Weights of a small image denoising autoencoder.
Model: 2.97M parameters, encoder arch resnext, encoder norm batchnorm, encoder activation elu, decoder norm batchnorm, decoder activation silu, decoder widths [32, 64, 96].
Training: soap at rate 0.0026, 3900 steps, batches of 256.
Data: trained on photos of plants, animals and fungi (iNaturalist), 77898 training examples, 12.8 epochs.
Rows from block 9 of the encoder of a small image denoising autoencoder, named by matrix and row number. Rows with one number belong to one channel. Each number is 128 + 32 x the weight over its row's rms, rounded and kept within 0 to 255. All counts start at 0. Numbers have three digits each.
After each channel's rows are labels from the 100 images, of 14848, where the channel reaches its highest value: "top examples" is what is common among them. Only what is clearly more common there than usual is listed. The data: photos of plants, animals and fungi (iNaturalist). In brackets: how many of the 100.
# convs1: grouped (16 groups) 3x3 conv (encoder.blocks.9.convs.1.weight, 256x16x3x3), inputs within the group 0-15, a 3x3 kernel for each
# convs2: expand pointwise conv (encoder.blocks.9.convs.2.weight, 512x256x1x1, transposed), outputs 0-170

convs1.231:121121130105072147140172128157145147128121113132104120124121093171059154144197114093146121128121145134184139115124135115167116128125172165197099093107073122113083143140138128101105153081101123144143133063078148177167120121162153060229105106128077096112119152066163113107130072113104102245123186139119138168111107194150116136123145139070162154112129143143143170149147048128161140111147141134173116092131086110125130082159151136135109
convs2.231:114092118151091103134154132129117136123037102161151129120146122115197137148103115090122123099091157108108116136161110076085138118124144154134128162133100102063026133166147132166083114151143104098190106128147120161141114166179174094107084097116104101050069097128106110143135112115118162118201166092106146106135072190133106076056153134101123186121151119073065126087108138190122199132112124060096157166086144153149166132068145152135138105098135146135195084248093145145175139160164092108143111116099117110112088142138
top examples: class Aves (90)

convs1.146:109150157111141128119096121131117104060100099109104171124100140143164118152108111172081095079098060157079143114092121119070101157090126143137120082114112107175141131099173141132107171079158186164117221195117168164104063090122122162139130136145173084099149160086163151112116111138102113171078118116058122128081156164097153109178135080172119115130158124131129130149221133126060117095164107161142129136125101187161137094126131183120114
convs2.146:133156138197084108135137135111126133089117151144138138154136099181155069175103181066187237076140073121124112152106120129175161143161139127094147155089119149144130079121145140128112125119158142091137148105120073088087161153126132167090132107163163144103150084155101163111104086162146132136080160099119080146125114136158162160138146089079095090123112117081179153146191090063161160126145130069089143056124154148088151135088076099110150114091088114135093116145164143159153169127108050075113138134083111131110176139123
top examples: class Aves (90)

convs1.89:127145127093089146142133073129133097139235124114194073099109108130054133111143110091071128113127125076054126123099138085080099106087132139100087132063113147114108136114114153093167126151147115108164063122100146124133133157107134148097105134086125118105119129169122103140135153131143077200097142159151164156123080217125139160162114135138060098126142158134155144122183147159076090118147148164058097148062123149146073148172111132096098
convs2.89:157134191104152145125118106125085109107143095101140199138109133131150076083110132122102154112168178138198142118177184177102128144131095140085190133077214191128124131145116111163094162116168144156100107166157092086111212101136143101076100093094141120074095132129123134152157121127143118213126155180143131108152172196143101098153127085111102147180178068082127092037072102174131101167168103151085115093099127171107153150129128195132130098146158121130155137175100114114163130170080102122096153180096122121126137162125
top examples: class Aves (91)

convs1.61:121140128119149078140094120118138126162107072132179133126121146158043183095132130134115159101136106102091142088157134122069148112104126141129128117163168097081131162129163113224153115124129110071113115106083133097154128109092135054117118081133118117134081113101107100131149180140175096144144169144094155077095242130106139133125150149146115134132124135086098135117150110126124110123126100082203169126105105141144116244048101125180134
convs2.61:132154123109114143136072156133118130173177096166159104080136080208159143109130134145130081130147095137134107121142112101117125131135135113212069195089063138128181114181117139135166125157141135056073113113188125052129149122117115204088073149140168112111140135094132114129161174162115120087129135171167130111109133182122144151134171106184135100135131171111068083111094114142060148150168152131112186111079185129126102172092055139131135175167109170075141127140171157068083095156110148108136136135155110093073155168085
top examples: phylum Arthropoda (60)

convs1.200:119127101110120117125166118134134164126135110152206161117127134084049084106089139118145133126069103137196148100114085119109144119096088119153118050060099090098128123102139100128169064170152132125123153156147148150140116108143148099138143178141057114125085113143114122147138114135066121164126129128144147106150058150109131105124145121099074165114126085105140094103032120119111130158043090146087108081069049172135089157129162163079106
convs2.200:120106144158174123161105122118112086112110134106095163142103101127139107067142132094104108164084069107142120152117160132114147109099187105140120159082173122126176094101132191107077131099184120165145088064116129080119104117084118093130191115156129137108099161162141112114137137146043096106112108139100105115112133169128107199128176046074103150139118186133148132139165114184083142143113139076118126135100109141133121113125140095168167113151169136141117178147132190164118139103156092161127099133148155128093079111131
top examples: class Aves (84)

convs1.251:133145141158220135132147137124093144111045151127059134107109152095213163124130135128110110108086085142137116098124115105095140108147134116139165119003152110111136129125134162161154106160127117120119090118143098106129125114139117255123117048126111116123123138143131152132141134136174097070135127133121112114141143101115100088131125147156125105127036098139087125104132068110047115114147124067126079114142139129104134126122117118118125
convs2.251:166095111151134117107104128175141101138129124159133179178100121120100175151133132151140175145131136113199105096160138107142156126159108197165086171066151139112142129116103103104156151118053125066144099122120117162129171145133086151109122097173099121115181112011117134111105066139113177166151172108105142129103130199137115207181156092095165134117119144125099127136135127136130151151135164181128094163113129115128108120101120143141146152127122109097139141138225179158153145093110134132111155055149074128133124082087
top examples: phylum Arthropoda (63); class Insecta (60)

convs1.245:137084115113150155083067165128129157152147165102144156083081146096138102125113118088111133081114168140106115100104100136133177096186107065112116161117130133131157130164119149190118107105111126140095139097025124087117109168150121090123104089117111198098119171221135145145145087121170164111065103105102124082109162064155113123097156137158067144128100106146115146116112086156067107122126086108223101119147106145123140103062096133086109
convs2.245:094080131092159129082171095154152148073121116115150114121185120163099137117174151053121149103105080125126196170138106107117138132113140178171080183153196179163150145164086097114127210102107118139127132157096176193140084220148178089155142104167144098132156096177083159184134171104184094107104113133154161166172177093157159151147057133105170166163132138115188119145135130197110156131185156185135128171182053127120084080160085140144157148127100139127139146092180116150113122143177185102115085166116185125121031170118
top examples: phylum Arthropoda (62); class Insecta (61); order Lepidoptera (33)

convs1.248:160149150161148135150094128094146116174109174131098136122112124130116142131140140144158164246123072127124106134126157112083072175090154145203111117128183157119110135099121144132145166153125116170143098056164164134087098145119150085109118140141166150164171025127134126174121134088118068099115131115108104120099230172132118141148087128169079103169154140111108135123132183121123125129160115148206109118076120125075170108078101108148149
convs2.248:134218128104182159120107103112122119074114160172132153135085128115189150199148116076096160116126121160153150149116115084118121143125071111104114167104181160129098130203172172167137172099125078098136164155164151099148133102181095125097165167188121149061117132092089139063088166141138120117138158112154133108148133162155174099090059119125128155162121086144129088114096142168132099123108075129105118110112092124119153147182174103117155094043091146131203126119091165149135154150162143145124140119161087114129133071114
top examples: class Insecta (70); phylum Arthropoda (70); order Lepidoptera (41)

convs1.62:096171137200070135095117138112106126126155129109122161111112116189172138160100146107128129059121136125094118103094125133019121101169155112102111051237111106125128120098112052155133128107126140121126139186154131113114152156119103096106153139149151121103086087066160102099109126167133146118132157151153052120111189164121083163113119139146137139131130136059135137130210129113178145108149115097109123122179123123074106163116109121053110
convs2.62:170106168172155132166070097184122085110155095107138138141127150131126190110108118160097116136074155086101109114148139127132165158093137152154102160120122129085134160212058150141129151115158134121150163113106092160124169165095136139136167142141124142106144141105165075095148126147130164112115076129170138147082179180115174087126133094086083097131114151103126109144108126090131091159137101086080125108133103099072133090162150130115160152074120087138107133087108111160110170195149103209105111057168123176143168150142
top examples: class Aves (83); order Passeriformes (50)

convs1.87:084104143141103167145230097130164130193189156110120136111097106168089162105177115119129121133053192169085124136067099150118059134136112131133108105151108116104136125126114087113167167131126113109141122097062122118154166112115102152088132113125113132145107248138101082089133136154108108150150127116180125140124105075139095108100127164155129128140157121161093111146138121122111119108124106151204143096159101133130111135095206136025082
convs2.87:091087116128185163103099137088138104120172122117119153138106169057155124203130135157124113132150130171078111128111088166074101102132131184119146154134119164145080128100137157112115159138171107139168108136144140107095117202110079116187213135172096183137121110153160104141152150089125113109132117111176108172146195132119160100115070109148094110107108087197169088159164128105110175168131076150147161142076135165147138117183182104141162119121132138123150169156093104163131128127126022114143125168060134130130156175129
top examples: class Aves (86); order Passeriformes (54)

convs1.239:103174139119139065086133116095146160144186131120093145184140146152132188143165150111105164122080109093083122138142126154067168130110117139218124150096118139147119098110123109110097109111147105225101117138119109164139136117102075164111108157112161082113114130144136114113123103140112188120125115134115130136106078171139167134169118141159141155136145143138255154120052097148131131155175184140183128159124077139209141129087167104182116
convs2.239:086102179214134123156126088193121073101110184117167088115113117139136120092115088151121127143160138104216086138126141152184121087182169124130091112128106179133104102123041150132122110076128129142141150115120112153112077076114116174176084146155128139107131142108098173139109127143172104128120127137044130139152134127081122057113133163144088135073083102090123173122166144130122088144169178103181119158129100120085116138067152083116153148093135165127145140168144086145115105184134108135101146125116139083115135113111
top examples: class Aves (83); order Passeriformes (52)

convs1.31:093084089151099175130129137120164132148061128134110117163154125136179208097090138116159129147066112130129126132104149173161116098156152143165115142154128134115150123118111129212117145100096158154106110055161073157110134137135115104107133067148149124154186072141142123158143145109167109126166121092130115124094155130122104102078107110134104127125138123109144130127239168097183127183147226115131147118076175129089158080118226096117165
convs2.31:175065105177128161091115104128089126161146145139089121083158117157168121095159030187116114090032139114128118103123138091146125099119151143147136073164147145097098087100132126109092187061099115112068119166131137085116130107120105133155105108175134173087148169091158093159090131111113112126107099081145138193166100186066155157148128156114084103149114094082148142100168104222155070115138132140108145083159130210104070122144101081159163124142152109175198138151113119097153158121101122081114136107170177093116130134148
top examples: class Aves (83)

convs1.224:128138150116138091138138114139137102119128139131138118109149131115123136097112131136150160095210092132224148125117122174127125106137137115155099160082180141123089132167161124000147173156159118145143138101166126164164158092134127073090152103084120166092120199153117154114153138093188151148144153105121105112133176127139079140134098134141025105146112076140169147169106088146206157151137103197166071125112103130084134178112114161126130
convs2.224:149139144126148153098151113140142134134160127070086074088055156127165142130097208109153182141136090109134149152121169172102187130154111184087162110111181120178114092063121191144091087165144166082124115158132100114092124137106098139112132148158124148052090155128124139070097114133135095117136154126036122155127091128134151120105104158117045112120105086189142150071135133142078083154149109090174122148071117099118127128154117129112162107104165096110111078146122125094158177063153138135104045123090141116155102093122
top examples: class Aves (83)

convs1.163:104111088110059109126126116083117102089125110123102126139162143094150086128159121096093121083159172107162124138129145114112087122108101095087116114172099106138140163151184131092105157167156164149129200020141129174137153163126132075130099137122095096124072113109107107135148087144129186134138064136148114152203133170173087121086087091077123132133106126122140078180143133123143136141113117175255158127140119106063091109104166113132154
convs2.163:177135145120173138140144086140125089112133083140147141088095129086109075142147123136094102169081176112119116075110078106076203116143138108134095093194147126139125132106060166122134160210098149095136174115149108217112085159116153117129113204059115119157120079129145106087153139091114115070175082111064109144151126106141156150161102206094102147107174121119183089099067124126121161140108126150139089069082127158173172078169092098104147116140141134095101151061128117152122093113099120097099167051123107080112093148114
top examples: class Aves (90)

convs1.81:137111162144085158091071133086142147137090203122227123151209149161103128120093143089113154103091145125040152119130140126125070128086098153168133152095162122142151106162126102131101092183124104093125111120125097157108133112114149200107131068136135133130091150160147103132117160120141093091138104154106141095204085122144099142130120123184133134143050132121165124188122067178103124137103112157164141138072101162088107167089142170078165
convs2.81:106125114062107148129074106166123125088101128122148175151113173135168095137098129202154106142131144118214155081129154124151140077094196154217137135133093121105166110155128125135029103156193155153159142111111128134165133123135073064151083138087140149092171103153123153088147125102144165149098154120084128065119134082125159121117140143049142123112111151093074103116104143193149107115112126097150139127152072165175181165080139150145103146102125116144077138143104112095160110118089040151079137112085166175086092118098
top examples: class Aves (90)