Rows from block 2 of the encoder, named by matrix and row number. Each number is 50 + 15 x the weight over the matrix's rms, rounded and kept within 0 to 99. All counts start at 0.
# convs0: reduce pointwise conv (encoder.blocks.2.convs.0.weight, 128x128x1x1), inputs 43-85
convs0.32:53 46 54 59 52 73 31 50 51 52 63 35 27 40 44 44 49 42 47 45 47 48 57 53 35 50 30 47 55 47 54 47 45 54 37 52 59 54 52 52 47 42 69
convs0.33:59 84 80 60 35 43 50 41 65 54 78 55 25 61 41 49 53 58 35 28 52 68 42 27 66 48 50 39 42 46 67 22 24 56 29 48 36 19 60 51 69 86 26
convs0.34:45 64 36 50 79 37 27 72 42 27 59 74 70 45 36 64 48 65 48 37 44 48 35 43 54 57 61 20 44 51 51 37 50 53 77 43 50 45 33 41 43 66 33
convs0.35:53 58 44 55 60 41 64 41 64 52 52 63 49 28 48 46 78 72 52 32 51 53 47 73 59 51 52 26 51 71 60 39 48 29 54 56 72 40 94 56 24 84 35
convs0.36:63 61 61 58 48 25 96 50 59 46 40 53 28 70 36 33 56 49 58 42 61 53 71 23 67 47 57 51 33 61 32 53 39 47 19 53 28 34 49 58 27 70 32
convs0.37:62 42 51 79 54 48 49 21 45 52 26 54 59 81 22 52 29 76 37 38 54 43 43 36 42 60 45 41 77 51 46 19 61 70 42 31 72 59 53 78 16 69 72
convs0.38:43 53 52 50 42 73 53 63 53 60 47 29 40 49 68 60 43 53 38 45 42 57 44 47 66 51 65 61 69 48 52 42 47 86 85 54 71 38 51 73 33 58 40
convs0.39:27 38 26 41 64 70 21 23 46 18 35 63 38 42 28 59 55 40 40 69 43 47 55 51 34 78 44 45 51 34 51 28 40 99 67 41 62 46 62 64 56 59 43
convs0.40:56 75 87 61 56 24 70 26 31 31 56 66 55 41 36 56 45 68 63 79 60 54 62 41 49 31 63 33 99 59 55 49 41 31 39 48 48 53 68 46 40 46 37
convs0.41:49 40 64 30 50 69 60 65 58 66 59 60 26 56 41 42 52 96 35 59 53 48 56 40 46 52 57 44 49 64 66 42 75 74 26 62 46 50 28 34 80 32 40
convs0.42:68 68 37 72 54 19 47 48 67 31 57 64 68 86 60 56 59 72 72 39 45 65 58 70 57 50 52 41 36 49 41 44 52 24 24 74 61 67 64 69 77 38 57
convs0.43:68 46 34 41 33 45 33 49 29 21 51 57 35 56 34 42 42 35 34 50 55 51 55 68 51 36 39 45 51 64 83 54 34 60 51 58 48 47 48 67 72 42 31
convs0.44:37 50 68 52 54 60 50 73 37 28 44 65 54 63 55 22 32 30 38 50 44 66 62 63 55 37 63 57 60 56 68 29 54 37 52 67 72 91 41 50 56 63 51
convs0.45:31 37 24 54 46 39 34 46 45 49 34 53 54 63 65 70 51 38 58 51 53 71 63 68 44 60 52 51 63 40 46 53 57 58 66 67 45 56 53 64 45 37 42
convs0.46:46 54 62 57 41 41 51 52 49 53 31 35 58 62 36 46 44 46 34 54 35 79 37 50 56 70 33 20 37 28 41 45 64 56 52 50 47 57 59 69 46 53 30
convs0.47:50 42 47 39 45 34 64 63 31 29 27 69 67 73 44 36 46 56 54 43 56 43 58 70 46 66 23 50 51 67 46 67 76 36 67 47 46 74 68 34 61 33 57
convs0.48:42 68 47 59 68 30 54 51 57 50 48 48 59 44 38 99 72 41 53 67 23 77 72 34 55 48 43 19 56 57 37 58 43 59 57 59 47 34 35 49 35 73 42
convs0.49:75 59 59 57 54 35 58 29 53 56 34 26 58 80 39 51 46 49 65 28 65 41 67 63 55 54 68 55 64 60 56 40 66 34 27 62 43 59 38 46 79 58 87
convs0.50:49 49 47 49 79 70 53 70 72 54 56 59 25 14 46 49 39 35 60 92 56 67 26 46 35 64 39 67 20 47 65 51 48 34 69 39 71 59 78 57 49 35 60
convs0.51:60 66 60 42 25 60 49 60 46 43 55 59 44 55 56 21 52 77 36 17 57 75 52 53 66 71 61 28 47 37 29 63 42 47 52 30 37 72 41 59 66 33 51
convs0.52:35 78 60 35 62 59 52 47 58 43 75 50 64 59 38 47 38 59 59 47 22 44 31 52 45 57 47 43 78 27 46 49 65 77 88 76 58 61 70 57 31 46 46
convs0.53:66 41 72 34 30 55 55 63 76 58 65 37 74 58 49 59 40 57 42 48 52 36 61 26 22 42 42 66 56 68 44 55 53 52 32 67 47 32 11 55 39 49 56
convs0.54:49 43 64 89 29 50 47 30 50 63 39 49 21 31 57 30 50 31 38 35 93 58 59 55 55 43 80 42 54 34 24 63 63 46 55 31 69 56 23 53 46 44 37
convs0.55:41 35 47 47 53 37 42 65 35 48 30 82 48 48 47 55 56 86 15 52 44 40 69 43 46 40 54 46 59 59 52 42 46 40 59 06 65 76 31 71 46 49 36
convs0.56:50 34 29 47 59 41 63 68 48 50 73 33 64 82 51 45 41 59 58 44 63 41 83 44 44 54 27 61 33 30 56 61 68 53 54 76 21 41 50 51 67 42 30
convs0.57:45 57 19 81 76 51 46 55 54 56 73 53 44 54 29 65 51 59 42 60 77 42 51 33 61 38 56 51 31 45 48 52 46 34 68 57 55 43 57 53 54 51 85
convs0.58:65 81 35 46 49 67 38 58 62 76 98 19 52 61 45 57 49 39 35 48 37 27 50 42 72 61 90 66 44 62 72 39 47 50 57 66 67 32 46 48 49 49 25
convs0.59:71 63 62 55 32 42 44 36 56 40 62 54 44 44 42 48 37 45 32 48 55 30 48 43 60 62 59 74 71 71 55 39 47 32 52 37 40 57 67 51 47 76 51
convs0.60:42 58 49 47 51 27 59 51 62 48 38 45 50 58 30 37 41 36 51 25 49 73 69 71 63 42 59 41 52 73 47 39 45 74 52 37 33 86 40 58 54 68 30
convs0.61:20 51 47 02 51 47 86 56 41 39 50 48 75 61 56 49 42 55 49 37 72 60 62 42 38 33 20 42 61 41 53 54 38 16 62 42 50 77 59 64 57 48 46
convs0.62:49 51 53 59 57 43 57 40 72 62 50 44 17 63 19 58 35 51 53 31 27 69 60 54 44 75 52 50 56 69 62 55 57 70 31 62 50 32 49 29 62 54 77
convs0.63:52 38 80 53 40 63 28 41 51 54 41 08 10 46 25 32 66 75 16 57 50 56 55 64 42 45 62 53 60 47 54 28 38 84 59 49 62 49 21 31 41 67 59
convs0.64:62 56 70 47 48 26 55 30 68 49 57 72 78 53 51 55 78 66 38 63 41 49 60 52 54 47 53 52 62 33 61 75 44 48 67 33 51 38 53 27 49 79 37
convs0.65:44 49 44 40 55 38 38 27 65 39 75 33 47 72 29 37 57 56 80 46 46 57 57 56 38 21 60 55 50 50 38 40 40 52 58 40 51 47 54 62 34 50 26
convs0.66:49 65 51 59 37 49 69 73 49 65 37 30 47 80 44 21 56 26 45 57 53 26 77 32 56 77 44 64 51 50 44 25 69 49 42 38 50 69 31 44 48 53 76
convs0.67:49 53 45 28 67 47 59 67 46 60 73 45 45 36 60 23 52 54 61 60 50 63 36 78 51 73 76 44 65 34 69 40 55 58 46 55 47 46 37 25 55 40 34
convs0.68:38 29 60 70 72 52 38 44 37 66 58 26 34 60 44 49 64 60 43 67 60 52 66 47 55 74 49 48 61 22 43 57 87 39 54 51 52 48 64 43 53 24 55
convs0.69:25 53 37 32 28 61 85 38 43 50 27 73 34 39 54 55 38 15 35 36 69 62 57 68 40 65 40 62 64 67 55 74 62 40 37 48 15 80 49 60 67 42 38
convs0.70:62 54 19 63 66 54 30 56 50 99 71 30 47 58 46 53 37 40 29 39 42 41 57 41 64 52 48 56 61 38 59 45 48 58 65 60 52 61 70 62 62 25 69
convs0.71:59 26 68 56 38 49 69 51 46 71 45 10 65 33 54 41 33 53 32 55 50 54 42 32 51 50 50 31 62 38 24 47 83 85 65 46 60 55 59 21 17 59 61
convs0.72:74 34 44 62 42 76 45 48 50 34 59 69 49 48 43 19 58 72 30 69 60 40 53 49 51 30 54 58 66 72 45 32 50 52 47 12 55 61 24 67 45 74 52
convs0.73:43 57 51 63 71 62 37 64 35 44 45 66 58 26 41 64 52 65 49 52 60 46 63 56 32 89 54 38 54 20 60 60 49 44 64 51 36 57 36 71 58 56 53
convs0.74:57 38 50 53 86 41 48 41 41 52 63 61 58 50 41 40 34 44 27 54 58 53 41 74 50 36 64 36 49 28 18 51 47 57 80 58 45 66 57 49 49 53 28
convs0.75:52 64 26 79 57 35 38 59 52 20 56 57 49 61 38 69 59 23 65 66 68 49 52 67 52 72 60 62 56 38 45 33 63 60 52 56 33 57 62 61 37 39 61
convs0.76:39 35 43 73 62 46 43 81 74 56 62 56 67 37 49 55 64 53 45 56 47 57 46 53 45 32 32 55 46 27 38 38 41 41 45 71 62 61 54 77 46 20 48
convs0.77:56 25 30 53 43 58 58 46 60 45 45 53 35 26 62 42 25 40 30 23 37 62 50 53 55 34 44 46 64 99 36 49 57 53 76 61 56 69 39 55 61 43 72
convs0.78:54 33 41 50 52 37 39 65 49 51 64 36 48 32 64 78 50 39 65 65 33 35 35 83 37 46 69 46 69 51 52 74 31 47 34 63 51 42 55 60 44 59 55
convs0.79:58 54 39 17 51 48 36 34 20 42 44 15 20 31 44 55 33 75 62 61 63 13 42 53 38 55 74 46 52 29 56 75 63 49 45 56 63 39 50 51 49 61 52
convs0.80:38 29 25 40 32 50 46 55 52 79 38 60 54 59 51 40 44 66 75 67 72 33 58 51 33 70 61 53 47 50 53 32 53 68 22 40 66 65 32 46 65 27 75
convs0.81:65 33 53 52 45 46 23 52 30 45 38 24 56 33 43 48 59 48 17 47 57 82 42 58 56 35 61 40 44 42 64 80 56 46 76 58 33 25 36 43 32 59 48
convs0.82:30 23 30 59 47 31 51 55 36 60 77 65 50 57 51 40 45 61 26 38 49 45 58 51 37 52 55 60 54 58 45 62 58 56 79 49 56 59 41 34 23 54 68
convs0.83:70 58 78 36 49 64 75 62 38 65 70 43 55 67 43 38 34 67 45 43 48 68 33 40 56 24 55 37 44 36 23 50 64 69 47 41 67 52 64 58 79 41 34
convs0.84:45 31 63 61 38 35 39 61 52 62 68 91 38 60 64 67 46 47 38 53 33 48 50 67 46 60 52 47 32 45 52 57 21 50 49 63 22 43 31 31 71 50 56
convs0.85:55 76 44 53 40 28 57 41 49 55 62 61 49 59 45 43 44 47 36 43 63 60 56 56 55 27 44 69 81 30 41 46 55 44 58 40 83 55 55 53 56 64 41
convs0.86:65 38 40 76 36 65 64 32 51 58 66 44 42 64 42 20 36 50 28 52 61 36 63 58 47 47 63 21 72 47 40 17 50 68 46 43 25 40 34 59 59 69 70
convs0.87:50 41 66 42 39 64 49 33 45 33 51 53 33 72 77 48 64 59 47 61 39 57 67 40 49 32 49 60 48 48 52 62 41 32 40 45 47 82 75 65 82 71 24
convs0.88:59 57 35 80 42 45 44 59 61 54 75 41 51 39 70 56 50 60 48 68 33 54 36 49 49 37 61 58 52 26 55 42 61 28 51 70 59 76 40 48 57 31 36
convs0.89:29 37 43 11 74 56 33 57 67 46 85 36 32 74 17 67 51 60 44 16 32 52 50 49 51 74 18 56 21 34 56 86 81 41 39 61 20 46 68 61 70 38 66
convs0.90:35 64 72 51 25 67 54 34 48 53 46 46 38 71 71 62 72 68 50 39 54 42 56 46 45 65 21 86 39 78 53 58 22 54 06 53 37 45 29 49 53 66 46
convs0.91:31 64 39 45 42 47 71 74 27 22 39 35 78 49 50 75 60 66 60 54 42 58 61 47 40 79 40 46 66 46 59 43 57 62 48 63 54 37 43 52 60 48 40
convs0.92:56 42 22 74 45 54 54 48 44 37 69 53 62 16 95 74 55 40 58 19 11 29 43 79 19 96 54 67 50 69 52 46 90 45 64 33 60 60 68 36 45 48 63
convs0.93:43 21 39 59 55 28 48 26 58 51 07 35 76 36 32 16 71 55 41 45 66 54 51 49 63 42 82 32 33 55 41 49 46 35 33 52 77 73 54 58 39 36 65
convs0.94:43 54 25 67 53 25 39 51 59 58 20 55 56 56 44 65 57 60 59 38 39 22 50 37 53 11 61 70 53 80 40 65 57 57 18 45 61 43 70 51 41 66 84
convs0.95:53 67 18 55 57 66 58 46 59 17 27 61 35 46 49 34 44 68 41 50 70 55 74 65 43 53 40 62 57 36 73 52 68 19 62 54 67 85 38 64 52 46 86
convs0.96:35 61 65 37 75 54 50 44 63 53 53 49 41 48 54 48 36 48 58 48 63 26 78 34 59 28 70 72 54 45 49 51 64 49 46 58 37 44 47 60 42 44 50
convs0.97:44 44 87 42 58 34 52 44 58 37 58 36 45 25 63 38 45 60 64 76 50 68 37 46 30 63 50 78 66 70 54 61 63 35 30 60 67 56 53 50 64 36 46
convs0.98:47 30 28 63 52 40 84 27 60 62 30 42 57 39 70 51 45 48 83 46 51 35 58 39 31 48 76 42 36 45 38 16 42 45 49 44 42 70 44 57 41 46 45
convs0.99:70 35 54 42 23 31 45 49 65 60 62 65 36 60 39 47 35 48 45 61 39 65 49 45 71 39 54 43 65 74 38 55 34 50 41 67 59 69 33 65 73 67 69
convs0.100:40 27 39 35 55 35 39 52 67 65 38 49 41 76 53 59 55 89 70 63 65 43 70 33 67 52 42 67 54 55 59 96 51 40 47 60 57 59 39 63 37 32 88
convs0.101:57 56 47 45 55 48 68 46 43 58 67 77 53 53 68 50 47 55 56 59 55 47 42 43 50 21 64 60 54 51 35 79 32 21 63 51 58 43 43 51 61 68 09
convs0.102:77 67 41 38 43 57 79 52 40 67 42 62 64 56 71 61 42 48 54 50 44 59 59 40 76 67 42 43 29 67 52 68 53 52 19 60 41 45 80 43 32 79 38
convs0.103:60 43 62 50 27 21 40 64 18 53 31 58 62 30 28 50 38 42 66 67 46 31 43 60 54 61 75 23 48 45 58 64 91 42 69 22 83 48 47 63 36 36 67
convs0.104:35 70 62 75 66 48 67 47 43 37 40 30 73 36 84 47 61 42 38 51 44 56 40 44 47 56 55 56 39 40 47 63 54 51 60 71 33 26 45 65 58 42 54